Weights of a small self-supervised image encoder.
Data: 97085 training examples, 32.7 epochs.
Rows from block 11, named by matrix and row number. Rows with one number belong to one attention dimension. Each number is 200 + 30 x the weight over its row's rms, rounded and kept within 0 to 999. All counts start at 0.
# v: attention value (model.blocks.11.attn.v.weight, 192x192), inputs 0-95
# proj: attention output (model.blocks.11.attn.proj.weight, 192x192, transposed), outputs 0-95
v.59,239,227,133,217,189,211,214,200,218,177,213,197,153,201,200,225,181,200,152,218,182,200,200,200,163,161,245,200,200,223,200,222,200,174,231,200,179,200,173,200,245,229,200,230,171,180,149,217,200,200,227,206,177,210,125,200,225,159,246,173,236,216,200,183,200,164,163,192,200,181,165,202,223,250,146,240,200,200,171,200,147,246,202,188,200,200,260,184,254,249,200,200,200,200,200,181
proj.59,182,243,140,183,145,200,125,200,162,200,178,200,213,224,176,262,175,200,172,231,200,161,188,200,173,200,212,234,230,200,200,166,228,200,200,188,253,200,200,200,200,200,174,214,146,214,200,233,184,200,223,186,138,200,215,200,261,232,200,146,174,260,147,200,185,187,200,200,218,225,193,200,264,200,164,220,200,254,237,153,235,189,171,218,129,178,253,129,200,247,171,200,213,242,159,177
v.60,200,217,200,200,232,180,171,200,184,135,200,200,236,192,160,200,214,137,238,134,200,221,200,274,155,248,200,200,200,200,195,165,186,200,181,200,165,252,200,216,200,178,182,200,200,207,155,172,250,184,220,229,149,234,237,200,223,245,200,241,165,194,211,206,239,159,200,200,191,213,192,199,200,200,249,200,159,200,200,239,273,200,220,200,200,200,200,200,167,200,166,200,174,261,200,200
proj.60,165,183,230,200,128,200,219,238,247,153,225,200,173,200,218,234,200,200,200,200,264,158,161,200,200,154,196,200,200,221,200,177,200,200,264,179,156,200,243,200,138,192,200,248,153,268,172,171,200,200,200,198,240,219,225,200,163,189,200,220,229,145,216,200,235,155,215,200,126,200,228,159,200,200,192,200,216,200,146,167,200,200,200,200,256,217,209,155,202,200,198,235,176,242,200,171
v.61,242,259,227,200,200,200,200,200,200,153,234,170,174,200,200,232,171,233,200,200,200,187,232,241,200,148,200,262,200,200,170,171,166,169,227,159,159,200,200,225,241,200,183,179,200,200,159,200,223,163,182,247,240,249,203,123,200,218,200,191,200,161,267,191,221,200,213,161,200,235,221,200,167,164,232,222,235,184,200,192,226,140,263,200,154,200,233,220,145,198,200,227,176,246,239,200
proj.61,200,216,212,149,154,230,200,250,213,237,267,200,218,129,200,171,200,173,200,200,200,239,200,251,200,171,200,134,200,262,245,168,200,224,248,222,262,213,187,225,151,196,200,141,222,200,220,215,244,200,200,182,116,175,213,223,181,200,216,233,200,200,173,240,191,220,223,134,223,173,177,200,156,200,200,226,191,244,158,219,230,218,160,172,222,200,220,165,200,200,229,233,200,170,213,200
v.62,200,155,263,200,174,199,200,201,254,200,176,200,200,172,144,155,250,200,210,200,200,200,200,200,188,221,200,200,111,161,172,168,200,200,233,173,200,166,142,218,200,218,231,167,249,152,175,214,211,177,235,161,200,200,254,200,240,240,200,198,200,186,248,200,271,252,200,147,160,178,187,139,200,200,200,179,200,261,200,200,200,188,200,200,163,163,200,199,200,265,124,243,232,200,175,147
proj.62,200,226,200,200,200,200,200,233,191,200,200,262,229,230,217,200,260,237,180,200,200,200,200,223,200,162,170,187,168,166,200,200,200,200,225,200,156,200,200,170,200,124,209,142,139,184,149,173,140,200,176,185,200,121,238,168,178,167,180,221,200,200,136,247,125,200,200,200,200,222,200,224,200,200,200,225,212,137,230,226,150,236,225,200,238,291,240,250,170,173,234,220,191,200,178,200
v.63,230,200,175,158,165,221,260,172,185,126,161,264,166,184,176,182,208,234,184,176,146,124,153,190,202,200,217,189,256,200,175,166,200,241,227,156,189,200,200,247,209,143,165,235,227,153,238,181,260,200,192,200,200,212,255,200,185,200,183,200,200,200,200,200,243,142,176,250,241,217,200,236,200,186,200,200,176,217,200,200,146,239,216,249,246,145,200,142,200,220,237,239,200,200,200,202
proj.63,168,240,259,176,157,220,207,136,200,229,218,200,209,200,195,219,158,200,200,160,200,242,244,238,239,180,217,200,152,175,170,205,237,217,200,174,178,185,187,262,200,164,175,169,209,268,142,200,159,228,200,180,225,170,199,212,270,149,225,219,158,200,174,228,149,200,200,182,200,231,200,176,240,200,166,244,147,226,176,200,230,240,200,200,190,172,186,229,200,200,221,225,200,231,159,169
v.64,185,165,226,181,200,138,200,226,232,248,200,200,200,200,200,193,177,175,229,200,241,200,200,200,174,242,232,195,163,200,242,159,154,200,230,217,211,173,200,200,203,210,200,162,188,200,200,200,172,223,166,218,200,187,200,232,163,163,139,182,166,220,200,275,215,220,208,211,224,223,236,169,238,169,259,205,187,200,200,233,255,219,187,200,193,253,200,144,200,245,210,178,200,221,221,200
proj.64,172,220,167,200,240,200,200,251,213,200,200,200,142,239,252,212,160,242,177,200,223,124,166,224,228,163,158,238,117,233,189,190,207,200,241,175,212,219,254,183,229,174,263,175,173,148,200,235,213,215,248,176,200,200,200,209,200,179,232,164,230,241,234,243,256,217,200,175,176,200,225,148,174,154,216,229,163,200,224,203,198,165,247,173,177,219,160,185,200,200,245,224,239,182,171,220
v.65,200,200,200,157,202,200,207,250,244,236,178,201,200,173,180,247,200,210,132,237,146,185,198,190,223,134,150,130,240,164,200,224,200,200,241,204,200,176,200,177,229,149,229,200,200,182,269,170,200,146,223,184,159,187,237,168,180,200,200,192,200,174,186,180,200,226,200,253,201,217,231,219,200,164,200,200,139,200,186,188,158,250,218,233,200,229,200,174,189,200,180,200,141,149,252,186
proj.65,200,200,200,200,180,218,200,228,127,188,200,260,200,206,168,253,233,241,162,164,200,248,181,200,200,139,200,200,186,220,200,234,134,200,211,226,184,157,200,262,212,182,200,205,200,222,219,190,255,200,143,155,175,190,232,200,225,200,247,263,200,175,161,244,189,200,200,255,200,200,144,228,200,200,200,243,153,168,150,200,190,200,216,180,186,200,214,200,200,200,161,186,221,200,152,234
v.66,200,155,234,200,181,180,166,200,180,200,218,200,200,236,172,180,214,242,244,200,269,200,203,243,176,200,252,193,211,200,242,200,200,158,228,200,155,220,200,200,173,150,176,200,179,190,217,222,197,200,200,187,153,150,257,235,200,238,243,193,141,200,239,162,203,200,200,165,189,200,158,174,203,129,175,200,176,200,245,234,191,200,272,185,200,170,176,211,183,200,200,200,228,200,256,231
proj.66,200,220,238,200,200,200,144,200,182,267,228,200,219,186,159,171,182,200,185,228,254,200,259,200,166,252,149,200,200,239,221,223,203,200,227,256,231,200,200,154,200,162,199,200,161,188,200,152,200,221,168,200,237,173,226,239,156,198,213,177,177,200,262,200,211,152,194,200,200,179,200,200,234,165,161,188,194,210,257,163,200,213,166,180,175,169,213,138,173,148,247,148,194,177,250,209
v.67,149,149,179,226,200,219,181,239,221,285,200,229,238,212,205,185,200,225,200,180,127,183,233,200,200,206,200,200,260,213,141,221,173,200,200,229,155,217,184,200,224,181,200,168,200,227,241,200,200,182,163,172,173,229,200,215,200,177,223,173,200,170,200,139,225,200,158,159,258,200,200,221,169,172,219,155,212,200,155,154,200,251,213,178,177,200,259,174,169,158,199,217,239,200,225,200
proj.67,246,184,176,244,200,200,159,210,126,229,209,214,256,197,164,200,205,182,226,202,252,234,200,155,210,239,215,200,183,168,235,218,224,260,165,200,200,153,200,171,154,168,188,145,161,166,200,233,223,200,139,183,200,200,219,200,259,200,235,200,174,241,200,189,227,158,200,181,158,200,169,245,200,200,177,219,156,137,148,226,197,155,200,204,231,117,221,200,189,200,200,224,220,200,182,248
v.68,154,188,231,227,200,171,159,223,200,200,233,124,187,200,185,158,230,200,200,200,200,244,224,215,166,205,200,150,220,200,249,185,200,166,143,158,165,232,243,200,210,200,200,200,200,247,200,213,172,200,219,162,200,200,259,111,200,200,244,235,185,144,204,218,226,266,200,150,250,233,185,173,146,164,200,200,157,136,152,176,261,230,219,150,147,200,163,200,127,156,180,186,200,200,226,189
proj.68,182,200,273,241,169,192,181,181,200,238,222,254,240,170,200,152,200,200,155,200,159,214,200,210,200,167,228,200,177,200,268,225,282,200,200,200,214,177,216,218,144,136,160,182,181,179,203,200,224,200,164,220,232,203,179,235,154,192,180,246,200,227,176,151,213,231,200,184,215,220,200,231,234,245,144,200,173,142,235,214,200,250,191,188,163,153,200,244,163,200,200,224,178,233,250,206
v.69,200,247,217,269,200,185,218,251,152,152,171,163,200,200,198,222,238,149,200,200,223,170,177,225,171,200,170,147,187,139,200,245,221,172,161,174,214,144,200,200,163,200,265,214,233,200,248,171,235,251,145,226,136,245,228,213,200,200,226,219,257,158,165,200,174,189,216,147,214,200,200,168,175,201,200,190,200,156,225,213,230,196,162,200,158,226,200,234,200,153,232,166,200,189,184,166
proj.69,225,169,217,218,212,200,155,160,241,172,200,222,283,200,200,173,200,146,241,200,236,200,200,200,209,221,159,153,208,200,222,200,227,232,234,200,205,171,159,243,200,200,200,266,200,200,200,200,197,186,200,211,200,181,186,200,259,181,145,200,146,264,200,103,200,234,129,225,217,254,169,229,180,169,254,200,200,200,200,232,200,220,200,200,234,230,200,221,184,174,238,154,200,200,163,168
v.70,226,244,172,178,173,218,203,265,188,178,189,216,200,224,201,221,212,200,170,218,225,155,226,170,200,200,159,265,200,239,216,200,216,162,200,166,211,205,187,168,238,161,200,176,156,200,200,200,229,200,181,158,227,204,164,185,200,197,155,156,246,200,200,215,155,208,200,200,153,206,196,200,200,162,200,214,239,123,182,200,233,200,200,182,189,155,200,181,241,153,244,123,141,200,200,200
proj.70,265,200,181,226,145,200,187,219,212,147,146,200,163,200,188,212,200,161,273,181,222,186,176,183,236,167,200,200,200,215,213,211,165,163,137,224,232,221,220,200,200,213,183,200,172,162,200,227,150,140,200,204,229,170,142,179,186,200,235,160,208,236,147,239,137,238,200,208,196,200,225,200,182,221,200,200,139,181,152,200,203,214,224,152,200,200,226,200,247,149,211,200,200,204,189,191
v.71,253,200,246,238,200,164,268,190,233,174,225,161,183,223,200,200,170,200,214,214,216,116,200,217,231,216,200,200,203,165,128,200,200,200,163,200,200,200,204,194,224,191,200,150,200,223,223,172,200,200,245,200,149,180,274,172,178,245,250,153,177,183,194,183,222,200,232,228,253,158,200,212,144,200,174,145,155,200,200,236,141,200,212,200,196,229,180,200,200,200,152,233,200,226,156,229
proj.71,228,190,240,200,200,154,162,216,235,179,246,200,238,165,179,237,235,254,148,207,189,149,200,177,155,200,200,174,161,216,145,234,200,111,161,217,175,236,200,200,231,151,246,186,223,200,226,206,172,200,192,200,224,170,200,245,231,175,160,167,184,200,248,200,253,200,183,240,184,200,197,220,142,200,210,200,168,174,200,200,225,169,169,218,140,218,179,227,200,229,177,144,255,244,222,230
v.72,223,164,217,231,200,227,200,183,190,233,200,217,228,214,177,182,234,200,200,200,200,221,176,260,165,200,253,156,185,200,200,227,224,172,185,173,209,201,171,226,203,200,226,216,262,200,200,218,186,232,160,200,173,233,224,136,177,229,200,178,294,163,217,221,200,253,200,150,164,200,199,150,164,200,200,200,249,226,219,200,242,116,175,200,200,212,237,257,260,200,192,167,231,167,200,235
proj.72,158,183,239,171,238,200,155,200,174,141,156,174,261,162,220,182,173,215,222,183,252,235,200,226,200,200,211,200,162,181,200,159,200,232,207,221,241,200,200,176,158,200,200,145,200,157,254,200,249,200,142,175,208,215,133,200,182,200,200,177,162,221,173,114,260,200,234,200,256,250,192,168,258,211,229,234,220,200,200,200,229,200,192,234,200,166,200,230,200,222,200,200,237,200,200,240
v.73,186,184,242,200,178,200,254,172,200,184,249,221,200,225,169,182,206,189,257,151,200,170,200,227,222,226,187,223,222,200,200,160,174,173,200,200,181,200,228,167,229,251,200,214,111,181,200,231,195,155,229,200,192,225,243,194,215,200,191,258,200,200,258,247,159,226,183,200,119,186,172,250,152,178,211,200,200,166,165,200,200,185,254,200,173,200,140,158,233,232,172,212,157,200,200,166
proj.73,172,206,155,200,176,158,200,197,200,196,216,191,209,200,200,200,200,225,236,150,224,200,225,213,200,213,225,168,222,226,156,200,123,163,181,142,182,174,200,107,200,151,241,200,200,150,200,213,204,240,153,154,240,168,195,200,238,237,200,217,228,200,200,186,150,200,200,160,200,209,200,271,207,229,200,200,159,200,172,121,214,186,166,200,200,200,200,237,177,165,200,200,200,200,230,151
v.74,200,200,237,191,176,127,200,159,140,200,200,180,182,230,192,200,200,172,236,192,203,165,156,240,200,178,200,200,200,200,169,200,223,200,216,246,277,200,200,209,196,223,200,200,173,226,200,183,255,255,222,209,182,207,200,200,224,153,176,203,180,150,236,248,200,251,179,200,236,163,157,200,250,254,139,130,173,160,212,207,200,216,200,213,239,200,222,219,234,222,276,164,211,176,200,251
proj.74,200,148,225,179,232,172,200,182,213,161,200,169,200,189,172,200,200,200,200,258,244,200,212,214,189,200,158,256,200,220,200,168,200,200,200,200,266,255,173,172,178,222,200,240,192,205,166,160,200,200,200,245,200,200,232,200,231,172,200,236,152,215,243,200,234,200,211,200,200,204,165,247,219,237,217,200,228,200,193,169,149,200,195,233,200,224,200,187,253,187,222,200,175,200,187,200
v.75,267,234,200,211,117,236,200,160,169,200,219,184,200,181,215,200,164,215,253,200,200,182,171,200,196,200,136,224,250,200,259,200,183,169,207,215,200,198,198,229,167,271,201,249,228,170,145,209,255,224,237,152,200,223,169,283,173,226,168,182,200,200,250,233,200,200,177,212,200,185,200,200,169,200,227,217,200,200,180,179,166,223,200,257,261,226,184,200,206,216,182,192,256,200,200,165
proj.75,200,200,143,146,200,214,232,189,200,176,148,200,200,200,168,167,166,231,215,200,167,200,196,200,244,256,247,219,276,185,123,200,183,233,187,200,200,200,226,231,214,232,241,200,229,234,182,214,177,167,180,162,224,200,200,200,169,168,205,191,200,151,195,200,171,200,263,122,180,230,252,267,182,129,213,134,200,241,189,200,192,220,175,223,217,227,246,231,228,200,166,155,200,228,232,158