Weights of a small self-supervised image encoder: 4.63M parameters.
Rows from block 9, named by matrix and row number. Rows with one number belong to one attention dimension. Each number is 500 + 40 x the weight over the matrix's rms, rounded and kept within 0 to 999. All counts start at 0. Numbers have three digits each.
# q: attention query (model.blocks.9.attn.q.weight, 192x192), inputs 0-95
# k: attention key (model.blocks.9.attn.k.weight, 192x192), inputs 0-95
q.85:453501500524510500500522500500500500424611470595429500493553415500531500500500578450500500505456500500437444470445415500453506571500573425500532500537500498500521567556486500428500538550506538513459428536525500432500531438511500464566480430557500448500475498475447459500471511549542572516
q.86:527542514500500500494500545500537493500477500500500556544537479460521500500422500532482448511470500537505500500500524500370500461552439583500500500500559500500500500570460454555481420481528475434547483468379500496500500549552551415485497500477611494419477498492586440490477517500483425530
q.87:500500500405469453513500500500489545524412551480527567540455549516500442485406429500428500504464525458484517541500592483500500439483500538520500537536550500500500458487519534462500480571461468509534500594451447525500500415561501500500500500535500454479403438506589488500553500500497488544
q.88:500492443507500500486547496453401502523457500399461500500441461456550522500524485397500500500500558559500537440453500492426520456477466501484475510500546500460499462510540510500544455500500529500514500500500513524460529446500388481517500573500500500500481500496500480415476440448500500500
q.89:500449539500500509432475500516553500489461437570570515533482500500500500474521504568488521548500526536499500444568567450500500487500500500482507455520575500480532500497424532473500437544567515480461537510500498500469506500447511456500534633500526521539500415483547500500492480458533484487
q.90:532549421500558504508500500500456522500598538520528475500533452595451551535516596546488428578513515500418500413481544469547474523514500454532524500465541555423467395500448527500500500475530515524472524568519500535458500434519500482443530510446505500500467545450461450500517500478477553482
q.91:500500500517500473562500555500531476518443500520563468500500500456524457500438457385519500528551500449552425525525500575427414529507468559500500545500565500500487503529500555546500500500500522478606476500500466461543500532487457500541537500557506531465532545431478546524533438551416475522
q.92:589500500477500500500527500531457493500533536507408408500558500519393593467532565465574454500538530457516500500465497482542475552483419518500479447553479486456423491573500500500500469521509520536527500446542500445435500498500500535527500550545500500431500517500476500448500563500464500526
q.93:500500500550500563512439500500500500586501500460500500500500554508500574454536500487596500433503442538522465542500578500542570448459500500457484582436551405566500500475500500500521465475505473459500549465500468396492458430500500476547500487500439518453487500454536500464500585410467500506
q.94:441471500500500552500448554449510507465470500500558482500500504550537443419500500500435500461554500500500500486455500473466481465463545405564463586448500549500500521485460460556443500594496440519500500542500472587500500439482513500468500383536575459500537539600500541500500526500526500559
q.95:500556432457500498500432446500540500529511518500468425634500609398458452500526594500567543500447532461477447566500467485500585585500402508525507563448484500562500500474529516500500480491525500539500537477515551500500500500511501534538534466500471466392596493557445485517555512500546519500
q.96:543488575480500500492500514470500500450440581422548518519500500462500435405447500452500445421433559478521446448490490482417528483446507390449548601515467475464508560500585548589491500526546500500453531478500464500500442418462412500400555500546534469515444512550500503512571500500477500491
q.97:500500402500446500486474411522500500424449539500414470575511482500500500638619469448500543519513496591472500519461399553500500429472438592500578473500435486500421537505518512526500570470580500492407509479506531480500546493537614500579500540539437588568552500459453500500534500557468512500
q.98:577519514500540495464424471540500539462386526504561561500398557492545402383422500575500516500500570438500473432545500456568588500500448446430482588419412494500500399503595500598500445553500501489455547601454500440531500397445500599375441557518500500500500572555580518488457537439493438508
q.99:418500517515500500461517406500454507500647519443500460500593500492500634504571502500548453410493408500500513500446483553462500435450541397535536487500500500500468554489421504423500542457500404512581465500500500586500538577535544444571520457400500549583478531447423500522500526548443550486
q.100:500500500500475500500561500405498500476544500547649500465542425450459551482500500562500500432486402565596550500513500500431500478546564500500527498500464445568512445511443467500559500481500500500528478496500500465463532500500512500554613520500526471581468439500536473478539465520477500454
q.101:500500473500464495443516520458493462541500500541500525435519500500521574473500525499500457500508451548556500500473504468422517553500565500500538463538519520500473515508389479438500500545500477514560460500521431500500529547500500500533540500454470517559500475425460474485499552500535500470
q.102:500586564514466531500446492515516450500472483447429605500421500500533523463451507448425497437507448500474487500500500501486512452500514422500458500535459472500513466527443496466562492506500467551500563529490457500525445517525500583500446500562532474545504483585563439500500500434464542500
q.103:500545500481500567500500486419511434547500501540500453500500448468500565534500500452500533500538500477523500446445500539447429546423500451497478541500522500527517560407481500500500453482540506529537536437500499539431455500500500402500443500500500563530500495507474500455480500500470536492
q.104:535441450567552477544463395568555471579536519455500424500554500530452516500500551432580532500475506500500497553559534544453560538498457500431510556579487475524459425500474468500500500500459500460549527481545483505448539497506524500500528469384449497468500528377500585500479448599441511447
q.105:470500400500543500500439500500526500489500500452562449542457581500438459559533555494560431500433514500547579567500536479525500491548500545464490500505493500528470476500500500552449567558480516500537500503435517525538569539551547499518500466445463553500500465476560500594507441480465473500
q.106:434500555477500454410541555519500543439454427540500500500464534500500500482520403588432543500500500467500486500500461500456486435500548506517536433497466523479535545500450489470536500500500550484500500500442500495519452500509475512500532541522485500512388503500538500500547430449500477551
q.107:500499523378476500519435500428509446480481502510417473484478450495549507500444562416564505500546504415464466492500500500436431555500500398556448500501416462544500500564537504506500515520511459453539455500395484500473548500606438476452537500527567460461565492547462552500500560532468500500
q.108:541500544553415500500500530540491518439500500482549545500500520446449500489495436579466520539479500569558500500430435500555521500478496500517481500472568500470500500500500489500500478455523555557449500500464552576469470576500523431500500493556500500500500500504454471500504500456500498500
q.109:500473545500418438459500563500558536500579500501564502460500449555546500532489491456500552538485500500518500478549541484500500500500591439545484495500480453524493500424414500525500471452500465500541468478500564542540500570500547500437582461556517478544500500515434553549500470500523484455
q.110:500500532500431483500505591416557566450491500500469478500500454546500543473537513500486558501500500464506530500500440550500500535501539476500465475500446416489555461500454496451500524500500500441558500500500547444488555517584580458425500589452529458447444500500500460573528500510462485500
q.111:544541463568500571500521425455574414555439441500537422491571500455500500500517500516555451500444560500500442500472500548474455500512447496475530500555500500423419500500566499500500498507550548500494487524500505500445528500500510500588500544535499500441500555469421446473500500477485500500
q.112:436500508530500461500500500500480463464523510488500524480500533500515511500559577465555452452471500500413470500469533500500500544488541523500479500526473500502500479561500492526529517435532483462557518429497447500500499484448500496500500551500500481500483492449417482449503500552520531500
q.113:500500430500591500550477363572500431522507535500500452521643542460535525572470500402458448585452503522440500550387603408474527500467500518473500613488591500404538500510487482587500500584500490500455571431571383477500500514472500500471500623445441500537496500442515636504555500444555470518
q.114:530485472453500519510524500439522460500504509498500548503536500566500529518524500596500458500500517511500543497496513547457462500500518550500532481483506474572463500472500500528500510500500452478500508500538500500500545527561553500561544500500500500516437500502436500518537473500519477477
q.115:632500500470441500490418500500503454530420406437500471583500543513444338427500365500472594526545500500552500482548622534516470375500383577545429500347535500531500500446500415603500426589406500501503575423475500634488428510456500500443500550433500482413522583500737500500393500441500393574
q.116:557500500572508532544563500428436500500468437500485435526500500500465539456500500412542500472507467451500438479431481502500500432500554500533548500503466500526545446564524536484539433523537558449500500441549514544500443500436500464500569434509524523531548500510500456500446449528449441460
q.117:500504522481500444500488500339553421526500543596500500500563512500457542528468470500500487500495547479500511552471500500433494485564481451562465500524528500510500500485500445526477524424543552421580477515498519510476524500483531458481440529577462469447468460500500500509500468521462429493
k.85:500500500529500500500458571513495606479500500522500549500473500500500500534500500452500480500547423466461500510473584437539500434469466500500426527406500461466483464403622448500508436436411500494535500500550530505500500499500451543530473565500527451431542513528541555500537542500459431499
k.86:500507500500508536579500526477509452492500543485500490511509533475431583474459530500557460563456527432483463459500451526545442571488444516541571559515507456500476500544570546410588500495442498588490500436553542446500446590500500453500500527473500500465559577500500413478473500442500467446
k.87:467500446500503484488514500445565500438476494500522447469436485482500598500500453544571482513592561540491500561500500557447429461383500500462557500500560500461458500531554568500509445485498491560500500439500500500516499474489500511496500500500484625509500506463538500428500500475500467500
k.88:475464531502492485601500477501486443472500452515498469410538539500548500553552445521524500502551486500548500569499449490419407481476439505430506481538500481542449440510500500512488554471545495500538516500500451500492479515559459500547500565520483560435585460500500529500446500451582476500
k.89:449500496478500562458572526439518500459500496394500491564436500525469517493581517494554561537500508477508500497500500525500464500479496445447500500534450556500535532514517486461500500449500444488496500500483500504593544500489549500500437522412545479545430518547548445500500570460574425549
k.90:442497503512500587500500500516547598500534513500489487465500500446563475501532546500536500559478501456444534495500495512500525565461469500423475500500500561364484518500586519500435485549544526551464588500565438500500452457577500500510522572500566464510496459449567499500543500494533526500
k.91:500544564556537512452551524454500500500500500438466500524536561500430601500500484500495518500524500448462540508500446416548500480551513573591561530500518532471465560478500452465475550500500558556500557465537492500540394630484593443500546522554500481549500556500482456550497456405500503448
k.92:500475467500516500562443454500586468571512457474619460500535555500508508517464465500500470500403500500500538538529500432532502491488491471483500528519500500500463500557500524530527552550551500500558511505562421500500529553500539500500513568500471500466554526435500541526457500531525503542
k.93:530509515579437500472521407413569551458471463500569500542516511500505470533573552442487474500500500569500474570589535493492532500500602501500453500599500492500425438535436600429500468540556443464501501469441500497402500500500543500472510500500500525516448425407500476438448481571500505483
k.94:556486561500500536553534500595442544435500429448500500500485487500500500479448476535497476484500500500418511500498500500490467412500500604547570500500553450524575533408500464578490500443500461529571500500478500569500511544571469449551477519454481544500482539500500578480599500483472535545
k.95:500515414484557483500500453481584500500500433500582551500500500500552547469500541442500500435500500472500561500500500457518494500444548503447573590572534448446543530514484522500500500613589421537489531500453500456500500534519496434458500500498465566514503500500500510492424443542500573532
k.96:500500500486464500500500497523435538500484412440500486541500564439452460500508500489615524508500500534500481542418508500401412454407500587500589500536495489500476431501457564500500540500500555454532512432500569554525484481499500548548465515560469621449491543500597411523514500415500500608
k.97:530376500566500500442500407457504509500554501421484500500528505498500564585559590550562559559500437558482443586470474447421518484500500500450471473500500532494416580462500549500500463500564500500453500457458500527443496475568547546606447536551542528500449500500500500529500449500533568546
k.98:592563500528368444414526449387481458500549534500568442545557429452457525500492495529586621500444500484586511536604514500501500458406476417481550453500412373591534500619438500510599482452556509511500482412500632495500500498500500500547500525455509500535469489493423437500500520450500511500
k.99:533500500500500500526427527500500515565389452483438500500425500494547500500500500529404408460500395526470444566510482469539476448500439500500463509615553621513398540519500543500471573554455500580479557565500500651484488500506468556538500447500538472553573418468603538456500448552542572629
k.100:526500460478453618531563500500500532580418467479500500500479500500450411499500563500500438521500534440500500425451500540445426500599475516578437445500500541443500587557567522442478500500500584500459534500500533539500538551500424563519487506500528432500560500500500471471463500500546450471
k.101:542545457487500519533485500500537547563434500397456518636423553500498433500488482521446439520500519485481500500524500500500415510606455549500390500500520537500390500549500471500427549410437500547517562567448468541489519500500474500528463514500496443540490500507539500437553500540507463462
k.102:500553549567500551500458554552491500461532500467456441500555562511524545444522453500427500500523500518433547572489500500525479500501500551511491555477580460500474530465557544569500500503500500500532500500500500500500500476390500486563519479478436500455551500495585500461571489512500505503
k.103:520526500548499523479452500530501500560445493500462500511451542527462499450512500462504500463500365537531500547598474446561541500614477466500500487524577500571476568452525500519510500500500518537482500533500484590479395500471500441504535503514522446509500485500478486469500500532500494500
k.104:512498417500452454463500500445495500525457544538517613513473500500500509611500493555547423500427460581500500472500500504582500500492500523500435443500428522485421500500443610457500459500500515500500554480486500468466543527485500500505510542560482454531459500510543441500500500500453500538
k.105:463496460457524516507500394435435540445500500521538577512458511515484572502572522556534500500412554517522500511500443500454425553433572452477500500522397500431500482563447566437520503500531469519500549500478573445497586555557425567500500535500592498575514461476547511535500500448545525553
k.106:461521563468500556500533500500451524473440468500497465525508500532425430516455477555560588500501500500506466452566490570421500457520535500491536500428500500538552429541531468563538500384500532496462468474501623500548500500492500547529544442500500507550451500591500479473542533514497404566
k.107:466515500500500500543453517537544536516490468529469500431487480425555500462429500512452474568534486487439537566472448477550500500500500496535596500589547500500473500453500462522500481563519500541500546500574408527510500561437588423552522500523457472478575574500509500527531454538440500461
k.108:465444471464478500500447428519486460500534565482480461548453467522500500500500500500500576463458460456500448532500530515422529539457481427546500536424484458587600560529445500500539526487500524443459500498458586473499534500523500515466544427455481528500456500511500500512458500526500500520
k.109:490500574500500500504553500500500536455487530508500500500476500437468494403465500464457548500495481480494473446517478462511483444500558419513500508473545505480500576539598440500500500500433476500447500549500500500502433480500500541542500406472506420574454525614469466492600500500464557488
k.110:475500514500554544481500500550509495486447500581500500484500486500553477429532500547473470403432500500515595470500453460500470559500571441500500544526399528500561548536500470442510500500454500493472484500500464500500452500461515500523500466500534462500554576578503498529560505550469500473
k.111:500496447527500468483459413500544500597500510500500538500500534565500512484504500500500500530425526500525558501427593378456555525554500557500530500454518500518493496492500485500500482500504477500558576559500500545527500550447465415483513500563535461570527502435500500515500474527500500500
k.112:500468483485507500421502487500539518509520472538524467500466500449500525472531417580485438565447500573565485500451555515450500515500500500490535435528516488500447526513500474466544546448500500444500452574500585500500495500461540500463500464532533500454532533468500500573467578559500500492
k.113:541541417469500476500500423500443500402500548557552482500545451504407546558510449586517500480442500519618422472475458500541394569451457561471584487500409477440500428500430500377500477500605500500500500516403560500500500571468613503607487431500550585534500500500459409631415531537500453549
k.114:500500500500500547500500500497490489517500500500500472523500489500555489474479602446560555450491479443500467548523524500493452500462500500470511535500508518520571500524453500523500553500508478520556500428500500432560536500500443500531492469499561452500500500486517500534504500500500500488
k.115:456467491441499460500605384512379500427485590500618462382500500467607532533466500534539500452456431552500431500423423584598498514446455459442624435470431500469569466560426550388546597542500500500408408503500600374553500500500648500587569441472453615531595486414402510500566575500574500408
k.116:510451472561500500557544431500500554450500500548417433500500571474454503476538500500463455581498462589463500547512514471522482535584435517465500470554560500573500446549549458442420500500360500500377568545475529500439518542436552420500419545561486433489501500500622500581539500500517500532
k.117:463557500463531500504500460456502500505482474554500459501531557500500500552500500500478451507470537500500452523500486487500473518528528500500560536459514500519500465500533497500525500489497500517587536500500496500500512528427573500500559528500592511520474544456500497500529500500500409479